config = dict(
    train_examples=88335,
    one_sided=False,
    adamw_lr_other_params=0.0024,
)
Rows from block 3, named by matrix and row number. Rows with one number belong to one neuron. Each number is 128 + 32 x the weight over its row's rms, rounded and kept within 0 to 255. All counts start at 0. Numbers have three digits each. After the name is the row's rms in percent of the matrix's.
# u: gMLP up (value half) (model.blocks.3.mixer.u.weight, 512x256), inputs 86-171
# v: gMLP up (gate half) (model.blocks.3.mixer.v.weight, 512x256), inputs 86-171
# out: gMLP down (model.blocks.3.mixer.out.weight, 256x512, transposed), outputs 86-171
u.299 114:084138115183018165107157123156133089144160118076122147161096148128154155129131126155109161090153125082148130114170128105155095101146149135142154220103109145155154206130082154076128138070119114138146129116115103126086149163145090172146101108097089180129145131
u.300 099:129126184188118157152117104159145186148134110152188145102087100149115117149113099094147098119168102159143138158155156162168114183140121200126133105083173164121140146161124122134102186150097180163165178119101111145131092034134091120101124151133118126174111103
u.301 090:183159147120142136103162115056107161071127147163136077127202146177077148093139157122166117082144172130113144211114131138165211152110088143151157109038170093132136081154099133110084155137150141151090085111110107128108159215119089110115095130124161172137125154
u.302 098:146137097094153075121143132094172120160079110069147135189103140148159123070139123126127121076137113143143156185129133144099216109121121097043122152154106091137134142111152104110115193114176135154118159149089142105154137097096114116141127081076093083129088135
u.303 103:153161062127133095117125147178151176131134155149107161167101125136156101131137114112109129130098166119113073166112119142169075138143152088156112097146181092126145138156120122087194095147153049129219145115118113143181152142153150110155034090133113136120201068
u.304 104:109122094187115116113095154199151125197106102136076121115107123117128135123136143108119175046183142125101138190108101108077180106230145135142081142078156086135069072114112050096126176159069161120134150080078153128194097125197115197139103148168131156130079095
u.305 091:151202108117129072109092046103144149142120149108113092090124096155155169099101103123117132162103153122107117140183117135091162178131161151081158146152130148094054107097076150116083035156133151193176168179129117143142155077117152138102154135146127121131119083
u.306 100:131131153152159122109122129143103157183090094136132152137112190120120066158073161098140089120116151109093112101132131162113165089126152120053082164130079087106145174172131139166155206165176138156099140110137129096103112148149157119132081138154067120127148117
u.307 096:164090170131162116144114102147047213110197116136176096111148167089079109099135112148129165136094157115113155098112073121161109164116142169141143101112100104140196074101115191121114126117107095117171098120118156133165115111139127143087113124173126146137117086
u.308 096:122096079099125130104093148097088059155157112141114151115157196127139176190061092129109117144148110134161196045122117081189130084154106134126171082153137095113128142136153119120086122157082135125148125093118154173133172153197185125133148141135147143141162157
u.309 102:066157164117161156097102133120183033173131072112111044131169131087132118131139155094147148158070100114118175114147096131131123081082106155154112097101153133120119134151088095080107197155135130125091075149143171115156095144162127096140090158098178136110128099
u.310 098:141157106068141165100100127100120203161112158094140154135130129129108095155096119107151135089123138143085121092131157063128098193127158095117142160142187122120118131144146112118149157173171194142062138121161126103103138128183120175084100143038127231146064147
u.311 089:090071151162054121171083130094051165140187113163143077115186133164122106131126176135168149117187125141104101100128149108151125184136124161100145157129093129111157124115106106094118126089132098099131119086144097116136114132181127180194093058151111132165172111
u.312 084:100210166121111126121179128133069161089121133103136177121174145073155063060124097077117137137105087157077166102116130117113095164126128136102104168140086127101118105137088171092096140168196115143152201103137094140117137137137080113132085136108086104086068132
u.313 089:135119148136120076124140132176155126121152086145105082172134107108183187143140184154060136118174165131195172113165140110158173168116145078149105151116173119101134152070151135153149148145144138109142122135173167083085138142110128139118208141177122064222096137
u.314 102:113132081069109142089104145065095101142140110093152106160123129089091180088103142092137140135168124071149145188140146127124132140120136128125084200139167158110099102177173148152122153166077164197121131179149109096147219102126104102146139104163154122135093118
u.315 092:132097140089112188124145186154176057137164124071144173130127064098176111107155121163106084177138112113160097154137126120141082115115128159147084130158152115117151168108133096184144170077182186152095122203109094164184173166151119140149206127135153080062123119
u.316 111:158094119162080136160112108151130104191105091108150162148176129123183160189117137096145107155099084147149148182148127111099129110078098096105157162157084179125073153100078131133160132081090145171132176127065102086155123087095115131117140087137114147156148116
u.317 091:182111122104116163126126087110163100173134105109100135072076097155095159133098070095159125153110120128151154098157118117156148106083092149106117093149150161107073126089138110138055085060171125143082131146124105134088069144138122087079117137102078112105091089
u.318 092:167166094075131140076129078159131150144099144085117191115166150184138138078100126096176127119103156086133121189154088131215142143094079149174143137159102161131143070123093195094131069066151081125125098083098093142147144178162161201111122143131137162187163157
u.319 096:128142127099165102111136136197161079112109138154186108160170174133194121133124064181113177137118153116104080155154113138146094089177102111123140086082138108054095167109142135160123176125149049141111094127176084195151145110125182074079097182137149123177126161
u.320 106:094096124067130122168202105160110126114168122132079160156130108151075134106107105076089104110184144124085080100184098053121119163136139114103149119126102135098120152095078131138155153108139160122095146180092193108099186085153131161174180161112148199130188184
u.321 104:155071112142100131088113118075130190135144086155105138056076082090115072112123153182136110184161139144146143150133113107153192149148131130149144134115135184089128112169129108122123138164090161130102156181108152067136090171152087095134144104170135111125070109
u.322 106:146078104137066188148101089129121131158147103170116121119190181117152160145171117135145089132147170128108102163088105169162128132189175124126100117077102145136136119163124133168133072119091113091096092133143070131142123095201138163116138090065129168111068151
u.323 094:080086147163115100132092132120155167163136091078143150132083120143077119083137168072135107174130088136161120172119043127131119152153108111154129114111100157190157114057130147133138082119113130097111109148118170153133098139143121092082105135081101132077138106
u.324 107:133162117119108094094166135137119077128161124120122115148127105171181164099167150089125144078196081155131129112074162142101128190126139154123115167141144110116098170186108127106150146164144100123086116185162135134125065161134123109135167120157147179136144093
u.325 112:135089125178115116141105117133079156090104105172098201142173192098144143074123117122110160129112117118108139103121095116109091073162157131104159158141099176076136127103088123100149126152168124085135111131137088141120140126128154127151133106103131113120139176
u.326 096:176069102156071156102058161121151118098115094134121180110124098144116194130164109091150120104109122122135104083150134135136154121119097182108141162078084116175123146093123125115129085128106192076112155149091124075065125123178132121169108091137097118066138170
u.327 100:094043137162133160138173106066108154163129119145114157146079104093102116167160120116140115128121163082130140160071112160090102170139122116186197121156147154170127111121203135136191109074114153129113124113130158118162130109099110088080068093145178088117163159
u.328 087:103114162146066125130106114107145136161149146174102076138090087070114122089158129083186125136072173194138080163159116083122099146137100088126131123101106146113171128116120152065137108193161112106173062181071120102185178149128104210118122172099168104141078168
u.329 092:110129142228120142184126084140163166118129094122135164143135132074115137136085115131145104187129152141105106133133139137132126075103122112071180134148078105101132100128130145107111110132092157155147156114168088137148173169052153128095203111122130175084188129
u.330 094:142164139110137113105077127128134176153144153153105120122095099117109071185103089160105128068128141159145121180125140115139097142110139170113132074137134167098158138124108185123088117163115182143164129174078172196118120124161124152121099111186132131134115128
u.331 100:089127104165093107118108105134167177141129105097109152083149076160165145081128100140191144123124114112102136125140097127095128114111093130143147085133146076083106161167179155094150177079150168071096112159061105171151194097073096113093168166113165089114124113
u.332 092:104170146109088127145159152157142081141130119126122038171132139107093090140143092097131107136113179084107138101103097072153147121131069141136085059086106174125133135074134172162099098090125127082117151071141130056152101061098102135081150158108113101056095087
u.333 093:102179138121109175095168145134182134182099176095079193099139097092113104133149134143092128116155089172130169131084136114159139113131170147161181141084178108084128123129097127147136078072134182153115113120101107151088166097122123090166063101168113125121094113
u.334 083:132120168053146180162099063080125124144136151104152098170168179121128124165150078137082140070139114118117137103161131140207087163107116096165165118096169087190147118116111136153114115136097097139117104119086127148134128115159109169119141077165163150159079141
u.335 108:119133188160118094101129126151087092095162099154174103129116127089146153148187133113110137076126150096131143156170079138160102149127121100123105089131146122071131164161177157176140092124146157122102164134113124187141128153116097097169169097161140154081141099
u.336 094:169151178133133108169138127104160124128090141099141085131129156118136065162165141199174117099138148145082093116118159179142181118157130191157033108114095148103111081140100123105118122123088142113126120117083117146066100170158159119154122155151144130098117113
u.337 100:148091102144162146124125176114156128078070123115116132111150168142050113159116143105158073115169125085139120157087175178133170126179162128145081096132067144127133183159097159068097113161134107129140149173110057099168093082164146131124086170094108142224182128
u.338 100:146148084125161141132112107054168074179133156150135201127135125134148087131202125116157060124155120094106119128161112181144076145146126078111120110069136146104172101158069134115076142103161117116121146108152197107078063097119157137225126102171104121157100073
u.339 097:125126158163120136173127091096132151170123145179146189114096114121120168121042165136100126091106082104131161116086072090172115095162099121185125143161118088167210128106146119095095117137115131123150155084118110122145171155141150137080114146054172132096151086
u.340 099:115127138128109142088129118101162130139167156142131146105154139134082136155173118109155154156209094125174091134115111147121159152113099162137156139107117140157122096092096170162116091118087120079142119140178175113133140124133039104076151183167141124071085077
u.341 100:115158119121101127151099160120155102094163079126124116110116083125128173152069180122114135108118138112189176157174132109087091144071096039131107127133129125118143101140148132105126055083111129134131113124119056172087128133163182152135094180144143110106127144
u.342 104:108165152166143109142150179079174151081100082100156103076151063192109103094069144132198076145088145142128139149173063176117113079063153123129170094081181148129127119111088112129151131103046146165123110157124123115140129134137168106129142188194071149125166174
u.343 106:093123133074137135135148132118098155158176095132123174119122104132116186104053139148101123199096146146149154112159112164096107197167155092098114063130113164137156165138158107124073171172103063161078142152121165160145123173093139130102123153147091154135124166
u.344 102:099149131051144110141071135112081088189142173181131132128156168140107140090124063187164170106127105131149109087133138167117100154051086191103118105130126105094117166175188047049104094112035134120111113090157129063120048156181073121130109132088114110106150054
u.345 107:094141174085148070104137200156122188043096140152085052129153089102155115176130113140133152129115121130080108098110146145134113091091154139181109132139158101141147146087120175186116139088187126133156167092126097159062063111129152131104133120128128120079121178
u.346 094:158136143108094123143123077147110107146138138051143123112166138102145075176128090159066089109161084125071087134105191118136151155110142097129079181121119154131150153126064135108139134171091194120157173139093137114148118171162121160136030134145143150100117114
u.347 103:118080147102177107095093123134102146173191093154049157111150152115160112078165122123132090182126132135122106171134125115136124125126108160146098091121089131115165177140131136080063164082172138142164141136116157093156119124153095109093071133119146136163138172
u.348 104:134118081162086096157126132092066111109189132150156128122108140115151113146188169101161131155130056135161110164148100118126151142127131118125119153142061141145165154063110180148139158158141166112086087162070159122074123164119120166195180133131142169185158084
v.299 099:151160153162149070092160142191162086133084168087104096127109113096060160168150116139136122125115155100135105079092176166139131136144172149163141145138107127152161098070125083175062097104097126130130118199066096087146146087077179151119095137106054123169134136
v.300 108:132113144136082105123149136124078128131181149122173116086123174112093057154144095129127189096105127111119149113137123133089171201103090143189159053126117119159157181101133118165156169147118095115121102183174101159163095128062108114150140139132110148155129155
v.301 101:166114129087139155087078068061102114091150103116117150149121161121157166156131065102122110113145134108104086100117091129107134115093054121100054098133146102122107146124130174140122172119105111052098129108133108104129110153169133113121130101114136128119076098
v.302 094:077131099124135154098107113105120123118102152123165136135183122163173178112137114096094102146115155106149083116108185135144140136126069094160121116150127113104161053153152089150133193204175084152083126140162092144079086172195164161118155130183137082159111153
v.303 093:046125056140081093057087106108086117057070168150169149157140078143083136115100114112109176154049109144074125118121132139160118138096100145102075155108115096145137123081110124139148180134193075079148090166117110134095122177204133164156153174113096097095144126
v.304 107:110127175127096106062109181192130160132128141089154078125130115113072110182121157172137102152120092079108100114139135109190155093101138100142121137107096113155144161141097098086144123133177109160123109172083115141054111118187128136151185100155134133131143138
v.305 087:150174079121129124161082089101143126172174077131173125121148107127123131133169130122107107180083155170097183133144123147154112085159149095201132133113117125107113116155107075138136162123107180082116150097146172085105145081097061075151083110126140103141127140
v.306 093:139129089142113122179114084102135133173184157126087104079148106073136127082127116112166134128069130088184191147098085166151121128131096157181156136135144181113089141091151123192106156133157111118184113137059130123108141135086104130149124127185114104113084104
v.307 110:164144203123183119152176120159161113117066145109160113084123130118101128120138122238086049086113107154137099119089164147093119127111124077153217112148161126124138117147154183071128164104065170152113148126124192106083054114114182177200125130142136163108174082
v.308 095:181117166185123124141120074140116074117106088196151115138170164094149081107159114187109123092178122108110201154150185132145197140144120107105143132118152132137124137175155112118115116156116137127121084149087103048158118150140130116128125125075115115101125134
v.309 097:121087115114107141162073132188109138049136136173120174129116133071169130114096139080145149088091054132066147134116083174126141044092078095122098055152110146114138146143123145119098148157145090101048088165150167123151137120124145122175131141130084148155197102
v.310 110:103111145048072124096205154156082129103119139107092137114069136164127164120154116165132101134130129113069171141109104110110158138103166143088167120116122111167138094107148140172082103131108143101111089128110129137132156060086185151148142066082108084215099140
v.311 102:125102124066110144130112126151111140102142166172139156040079108101059111067148119101129172150129148158142164108146131085104143155130073120096091130190115072190087128099120140117084116123047149074129130142125131119093160111091129178127134160097134164124158117
v.312 083:124161176074192112159113125136109122130144080117137095133100170128116159108086122151116102160118131092140150146111187100117187091140109119148149110102148114084141143159123091106161142159122105167102119109132148139136117093103136142137247152128126142108115133
v.313 084:099104173114179174116136157127091129051118149106101116075158137093119115149152118104145199045124179093181138120103134090169137133132103115167055076094104128060135156104131133113098098082143094107166079133128110096111135154147106112080131181173123086167136146
v.314 104:121118074187115121123121205146122103098131090162121097120119104132101144128165074143206095144099077137104136085178101096134142070125128192212095092129115141164161154074190139166076152133048106126103137126155085161136136124189147078162127095134138108111130128
v.315 101:137133159123151140136176110114071080182121103101092121152150119120161146138133158177211174151049134107212142129123142177125103106065112105139066059159083114140139102144134157158112101135109173170165084122112127090130105099141122113130123179164122198142173087
v.316 111:143082144162138123104126113113156055139157097096160082194154071120153092092071131108167130081085136121112147179179116180129111136156166143116122130104080162085115161207061164113114120117102141058177182129146118162091100102064155115123097168114119130117187148
v.317 094:142087113187132089083143168137135120144067077088116096147116095125119156109071134076111182118108115138174168127157111100172127113172088055110128136144128149155143161093167092133073111105156125033103086136162128163115172095101105130170103119206152133107134102
v.318 092:135131123121150092164078170089137076135182086169148121110105125193128037138099135103102101105095102159174116113151153114130061129155103099133104127121158116080136153096106100085132137116163166107155127117174107166069142168129123160157134189187141063103138167
v.319 106:097106140189129091109098094144110093112156149141113184109092114105058150088064141066135176045134103138151108152153156137092125132099106126120116092165103141094159103103132130118159094111101152139130053098141089144089139121176078154120156134074082130151124164
v.320 106:131139199054147202082164127144183143067149121069099130088123178110154103138185109141122121142205156127147115128161098153146124138117111127103056168159106165163136157087143138113168153120116090143168098131098107133091094072097163165166152200134115100109062135
v.321 102:152152128147089126124074138072143142127114198130101055098107226131074125112147169089143140128069112177130150163168140124149162138145132155104134086159070155124132144185104131164106128106170149137096122151177118175148091120104182115085209118119150095131129104
v.322 110:120132094131119158154151144102043138162133202138141117166104102156172132189156129150105158143111099149161171130096185162118146136090168143173124100097084130140163138113112119122101128107099091138150181136104091151141116107153138171118171153093098169167175166
v.323 106:107145131159140177145088114119113134136139095113116130181064142178156089157118126146117053138124136130102073163111126150116145143077123224149158069147182144134126129156061086103130070162113114143119087089189146193186111120145160152099168155142097104132167113
v.324 101:073119087122119144072115166064109148209135129098164081124118119143118109167172127100191157090101154124149127122061124152121106085140152146113087223167134176157143098115162110139105126130156158091087147089101086140140152107086114175157117189124131067069072122
v.325 102:170168131127133094187119117124101161130061086116126158100103051151119125151141168118137102155128073127091158168127135117100115157153093112103116137093148105138158100090070139156126096094099135159074180098106128140094083122160160116107119106063114090115077077
v.326 091:114135125189131145140086140113079159088140154066096149107144123218163119071111079109116128073079087130177099121098174201120147164038168135178168130142087154119147138113144102113115121114180185128154115112147125148148154139143124152165098173117113117157181099
v.327 104:106115115127165154093101156099066131115158112064168143119115072124135089132191144116182062187134135079164077107049143141165128170160135083118182114129172176212087195132139141057116071093070085128129121178118108044190088135171113127117154094176174108181135149
v.328 096:141138091137137117137106083135080067096141170137191103097153180095175115100075162086129127101155139149162121111111149062170066142130152226105188183112177128133129133127140098120153145151172162168126103124108121187148157189141090124114150122141058101103133135
v.329 097:070059132167061115155158115143181126107131111089082114094124107136139192186144162080066134060113128143111180087106157128141097128117173136136088128118094121161165207086147121137098139126148148140084087103151123086187082144145203059108135141164107145101179141
v.330 106:185098140143208162150103130164119130160173091165098100107137141135092153135123100113091138172128125139183083132158169130132171123107081112095093088144079078127110168177044107131162079153135108164149142155145137184168143132083143183106160103140100116153168102
v.331 092:094061084133144111076128146180110164141158197148165121169108200121132142166117106161150149168155096144129068151137082126159119132150093154100177150101168121091151083158133129179134163114115136109197104109134134164114144189089086123175124189135085151163162149
v.332 101:137114127157121116129149131098141158151157132125118121125035134107118145094143169159146138120096135122143124115143137157114161026044127048144135137136114184146125066134135173134141086123219164121099149117103127091106085203169135071143161085135148188162062112
v.333 118:175101145080138154153148141139114159083133114107149153099059091188070124111140103174157109158196141089097097148140159134146161170144145131077109095142140122148135172125160171171078080133077185107159107138152083137098124097142157172137108065154062097093167108
v.334 091:097080184100135066098125134109160122153149136102112112146096140110137142138115112118128144126120085187098153124144149092134186172128088156147057127129096180156119072176139150138133215137103146155146117159179151174139152118106135094163119146087134105179113151
v.335 099:135128223154145097173093100114177087120154140176157117074124115086155073138115142206102142119109151171105144170187091148085069144123121132128139115119175132159149102171114127152128104153149128160159101116175121148122094087121153067148116126108064164128197123
v.336 098:129150149100160127153153150154111175106150145165172145112071134167148126187118120156068116112107177126168099104125121156109120117161161151112178079194084115169130167109151091180174160114108213133115138122104161112218127119176145106113117181116177116073131141
v.337 107:119109147059150129140106148096100160168112133146128163098153105110079154134137086141131085101112164153202135117182123118181211083146188119081096144147193126145168181130103182132158133160081114098128146138157139099124108121077128118119134188103091104169100135
v.338 099:171143091095149114179115162108134105164121134178158131122162145144134159137041148100161080137116113177157122150140178113120065121148141198106097114127103104142174100092060134131147130173136106155123115137112159119075114182135150135100132098130153125099106103
v.339 110:077130137128080138141122143088138071089173167118132170145164120172181116097085113116159151113182113176125160119183162050177130071131131144133125186170104084166084106128060101123166112105165133105093151076143145109168141093126182163167111099149163123146123136
v.340 099:141128136130129145184087146118159104118122122076164127083141167115148103104122074076068185090126108150142038170164160157166147103082110143149088096127087126112125154124163102125191104126087152125134151120147133142150136183139152187127139117167255136089165186
v.341 109:146069123190141121147029185101101135165146124131148163166133142116113088134169144132133142130087121119163141075120114212164173101107157150132143084131130116091075144133124163147147080130103147079142141170134231159142143160179116140138140123190188115118133025
v.342 101:097157123093076074063132131110116165114115137083134108104059083103156159051087133127101105151112087091130150089127131086129150102125192143126180138128111150114129117140150132095110134179136137151134130143133158102095126101147147122153197138207164066140119127
v.343 098:119079078111109140141186135121115109168143105128180177143123177093129151116103186173180140188125060159097127099162156127109172136075147166045133153131133151080112142135110072103161187104105108209144203104125155134153136113140163127098153085124153106108060123
v.344 096:033074139100161154104071117136141134185130134111137117125140171129127081112092088062126130158075113157080096071132122098120099074079155199208156102128147119137140121156121096150182106165159108071126149134111186077163168170133166126192150107144090100080119120
v.345 115:109096095100168144127127178094094163172161092090143087153125130116142082159113162191188122112110166133180176196095098113124137113128103147168145157136091165197078117101100115109126119132123099148176180155084065143127111089143109155101137157200051142126118145
v.346 109:152123142151087166152173138130137103124072171144177135159144142127166174091072089244135172115149134121160106141116123085097164087167094175128066165144060143119170110123086124134154121159125058144144069156113099162072077038135138076113118140108169162131114114
v.347 099:110115091148130114107083139101119134116157160084128127101139126108121176143168095127116139122101134140119099128124174141103118083130097163098116101140108089151106146114114073132109124111169149086152129147113118098159151104125134111235150132110206152175142146
v.348 107:162119153109118129065138162084140154132150149161132075093196192119114154150068123140126139122143134129134183123146099157154181109116132127146122140109188130109145168118084141179107072159098128130080097151098183120097139202140188148114071134089188111143118148
out.299 113:181114139120138109126157083134151165166123123193136065155115096113180091152141143140107150084125136122128107102060130107125111107109072105142147068120144144164095158139141145142170134175093099110125136079159108104142141150145095068155164158157140141109170172
out.300 090:151150050064124131105078150146071121080158143088149117133145120062093130148097136150144181136104149081118144099149103138116169104090122104107180122170102102133179164031155112128139097141140101122084147064128141110188152145161079167143143057099220181088115158
out.301 094:135126113150135124120121180123084066099058121124123147154115099140187115123123096099077114146115101092139152177172141120104129100188149117125149090155073110122078127098078165088139148121154104073069110175149083164147119078151144163154140084115156094124103134
out.302 099:128072114165080145101115137050160160143093172126141116108148075146133070168093101129141089140073098130200103067151101084175105076114126113164117095099148126072113134148108171116074161110099066189095102174147092105133148170155118039149121129073133135127104108
out.303 098:111059164098150154148137084162110109092118129120128104098163156158101130095126098149142107110127131089096157100140171111108100104109067180087122148146110128132140069120126169126125142135117099168072136151136172096099132030132134147121165112133085094114082145
out.304 101:172086144176150117123133110069109116066168095114127155164106193077110183141045072071158138131126064105117110137142135116120107136080132091118142133186114098153132121105129171080123115079147115160120150133147123144086137121095075096086115096184099118134136111
out.305 097:115104185091132198175109187183124137082136123138131145181122131134065087092132150128185072094146077096131199156093105130200144126134119165142088108133100098141177126124134163083162166125085145116115165121090154103189123175130226112119147129136126148153096176
out.306 108:114124138120062135142118136131172066145139122120092085095075141124155138119084121159140117106118158154128131170098147069131117097093096161183141172094142101136094140159148142070052145103107100086156149127130061119104135093062120141084163146082146114111080085
out.307 106:101110096085129170150112133132138063133114109089164160148129172129159122141160138156141099069145189111140177094136092142139162148105113092094106120092110128152136151152093111157229097147135116091123170144170144147193085150112081117100110106115129114122096131
out.308 104:102125157104067158169158157123162149049162144162101136124085096103152147128130142150114105156151101109151087101110162078109113142153089185119169110066152132069126127163151141134163114123152147154127088145097136183141108127158133085112114138109119144122132127
out.309 104:118141059139146126123127151113113128098096116151150131130160106161162179077097121082135087102126139084164068171080150150047153194141153144105136092149136111135189124139205118098196123140134172156195122113115151176141122122202184144127136089127151086156110179
out.310 100:102105161133144105160155148152132148154113157139120100070052149143116192124109103095194103134130148098138083143125107160182121134147072134112116177093122155215138160192110151109124123116078147143116080098172104163071119156138098146092126130148050111173094092
out.311 102:101165130126100066103120205104154166096148169164123200114125162156164088124156139153165115099138132114108174063121131093179179164113161185067205155157135129144086157149114125101095137128106150138125110151112150114085129153104123163132136147148129111156132041
out.312 088:125071145142100138110053116144220132170173116106192081088104073102114116195113210122080082142142116118208141117160099124152131086149114103155141149145150118165097179121104094094152111126137170059143108146113150152138115120116126094055132112143126159174137137
out.313 099:120141118116100123124101104133156091161153148079094113139096205132110112161085181116078104109116166079120160144123128149149160139178077098108156157113122101136151089113148153108071161132111054190129115127167135119165154108190108116172095189175115220061196096
out.314 096:117161188188144130136116091150120128121155118154113148108169146180097151117156122158132139105169139162123091061103167078210139173134115088120152110133082141160125171103156160139125116162147128088129100074112116157103115112144074098092119130082121137135155168
out.315 104:113165157108156099159131093103184100115105137168085157134183187129114098191134111139138130121133143126107160140122145131105216082120123136140167149145135120128113103085117146106155107094102120187180134148139163106125077189165112139105086128148146130151143154
out.316 108:150153163192068173151148085107135123121095158103075061135118125129124091160091128080112107115125145122134151150121100089109118163114096092138126202160121161128123182108075150157120111114108107116071115119175178139142136151154100119162072129114097134106064117
out.317 102:173095171095109058136163174126157138143110130120128162136161157081173130114184094120107113159188199164130201097155154164060074121107067114162137120139132122171109171112133161117116125098102091115129149057190154080058147172100134146097139137095205111123075082
out.318 091:134144114074125124113102143117109090125190177104121121111147158157104188134099137095088112101148096158079099145061106124120168172168145120140112123064147115115118125170101175171101106119122167084138195113127187105156120126169100136151094140185148135079124106
out.319 111:080120130129112125125150105089190161152117127153123080132064131107117105055165041126141162135132143098105166148175183175162113111110109104095158125111106106097107190092122126154188137234122172081082132138118138158169129096135161076125142079120154132113088130
out.320 098:127132088159129120054104202134119172114140122128135101111087113082115098162137126171126115089086084062147120111156072204129143109077138175143092146073125128141111151100193116123125136117167113124076152132163085136142101109068133078088131109164114114092093086
out.321 106:128147122125110080156101139170131145163172113125161121149149104113068158149128187159143114082161047130082131150100132143125108107077119131056097163113094100126115135104119107087142087109130133094092160113131203179072132135119079157097191110108089070130114088
out.322 092:108109092121149083175182151122112123109107127106061159129121112124160088108097088072126141122119131120095151111131123162152141116101077149133193163111173071108112197116135058095118108067181141158127085099165143119088106150109126049151087152115124133140124089
out.323 097:130173143121177138093152125094142159149122124062137124091100150117125137122088163144159141055113181102169123125132146093136129157144143133089125108159076108062153086096112131127136091127123164089180140108147111075145140094091088162087151115225135149171133102
out.324 108:106107154140078148169101171153183125120136102216127120126134137117120136128117098147121139186066115076165109146145124112108117111123125122151173143119089112142116145107141158064150152119119141142128119196099112163122192089110156132140062146173083107143159126
out.325 105:183123089178147115138173114139188075152165126128132080126108107111090126125132098086160063082169113088153078132093151149129126130078097105132224123145175102124086097150111113129101114091070105138101145155153155133098163127148083156141060085149107130169106086
out.326 098:018133136113183103140156130075089100113132168095148089095137157127096106171116127116113114205158172164115156179087118138083198115160155116084162130141188112159131101150112192083155136061165102128116139041146125141132142168120109136122168080129198149134169119
out.327 101:138082144151181155175112134099127138180125151090118138110165157135102157131129107118139170083135070046160092112111109141109096130152100172167088100135115143127077141146097156184177121129126178105174115128159094168103181128129124129155163164116137142148171081
out.328 095:077118108186185165172115122116114173092133172079154091129167144113110133149109129106140137196140105128074142169133129145123156150153119117165095171150133077092076132105143116169161128102061081148108109090132110106085158081162134121177112162174130167088175136
out.329 093:136090076088096135115123139122157068072085130126155134114119128151132149126091136092113190114136148149105093142164091086146186097113162146170070167103133155104159135171109137150119173088110158109150124094160151145132122108148062103124121118139158156157102070
out.330 097:144107180136128088169134100100143151129136110093111105166126117144080082118194121117126076125072169114210128136131079154139117120134096197189120112164123126146160077141158098209142128170090193131125121107188204145135102155148096095130142151120099142129179134
out.331 098:133119144121149162151077180093095133146117107156142088119168118136112090121119099160082115129141119163136116134167152113130079161149166151119152142190122137146140142124117054147167103081146104147142108103110145140136135094114166161103133125119092167156119131
out.332 098:123164108124133120145056174056148156144105122194118171120116130188084150162146160103078127129098120135162051109156163168132115107096197157120149118152114133115169083151177217118183135125074142121201143125114152184115118134085147105132100135195105109079167090
out.333 099:088140108160143078158081076107147151170116140164154103144159137129146108144161139110056114101092099192145120108102127120160122135098139104098111081164132164156128055084109129084088139124100124164126185104140155153114142184110122149086096115132132138109155124
out.334 090:087159175182102179115120094146142123088217131169127134083115141144122122146122198099118131168118100137132137102142157094180141086123115146074077097096111143110122132106170113071142099136154134168108200164165129109087046133119128105124168130150107135125138160
out.335 107:127175110057192176149151169130114096122114117107092115098136161107191145208135135153131130139176156126134115146032124126070154126165174159156116155132115174124170141093107140178109144145200110087163079168110126075126116130101163172098114090205104095126134124
out.336 104:108152113103153179073144091129078137189158084186150184107136119131123094096111169147085072132152101112092152094158137152087075097167146120186164126132162086131114134100144097130141148154153102133202126104147076090164069147126141190108094199136118124117127091
out.337 098:087141119130126108149122059105132137153097069088151164153129057135146129070082115116107118098087075198105113139163076039108100125083117100132151147100177158153121115124130161090143060128121122164047126045146140061101172160097097088140124127190145087113089134
out.338 098:140093102130111060131128111152086140163128075151092080060122116090099145093162165132121162171131149101114115173143138127136134116081144130143097143153122121169018156098162115131084161180123153180117141133120094171092146107193118146140155145092130071141190134
out.339 094:146137098161140151099165141109124126133112093105172119131167122133138080141114135214192154119134189140180102215199143094081125123124079130085107185152155126086113129118096182108112147134159107082155069158154151114075119144113151089121074110180096143165117105
out.340 099:121084113168152093103107128173135131157126134095139119107122096164142140089103114136130117129116116133168119137111100100130170087166156101186108115200131194126083127138171116115130111109165150157146129151117061076125136164167193117021104119129090150124090159
out.341 094:140142100189158159076084126158078133227130094154133163159188159144139081141103145159088076144183125094083132134073093146101164196184119152124212120128200167200127169094119113131160182142079148094156134110073121094125095125149129194138118148147165142148144107
out.342 100:122156131107155120106081121164133140158124128140118129130151173127103153095141157145124139158133175088085160157096173110167088165145086107137093148145121137152159159141156120133123153184145095107123143159119120080145126167169127094098095102158141128123089083
out.343 099:140120104158127147078090141182158119134078172132115105144113083147158139124210131168121180109115097141162135139129173118183125150114180160122103137124146073186129106118041134135127183101115099154147145119140135067169149109223132162131097103127194159179167107
out.344 095:100132108208152150136141162208167166157118090113141114149128110142065131157164143129145072193049138158089137093154100122210112118139129096139103122105090141074144121069105191128136106124212132099116209135112130179169113079116146141170156113105165170132137117
out.345 101:149095104132128106133148146116103119095133114213174149185128213108190107127165181122115094102097145142166093121155098122104192119157166119129125117102110167187138117135137144143143177093090172158118096173098143125198157106124146168114166100147091133123154120
out.346 093:122112147136105193173187144097137148140097130161131158130108074149104140158156124119153112128066097091138130087158048143117120101129107129165126058170156083144163097142145106192134096103114123178111146213150107109108096113110173160127136206155160074109130114
out.347 099:170145153145133176103096101129097137147078155154165124123118165115093152074101149119172082025060117120091112070057146111126082129161119123053083114134095126134120100130145088132135072109117158183135158160093153115157123072131134179152079117189119111132103079
out.348 101:093209165146142106154171157128121159134040123168077104117143141106092148131148095126094133118176147098170103142104134147145095134154152096131164122089168188162115089188090119133123091072143126160148109131146094179171111159100094136089158111120106153122129128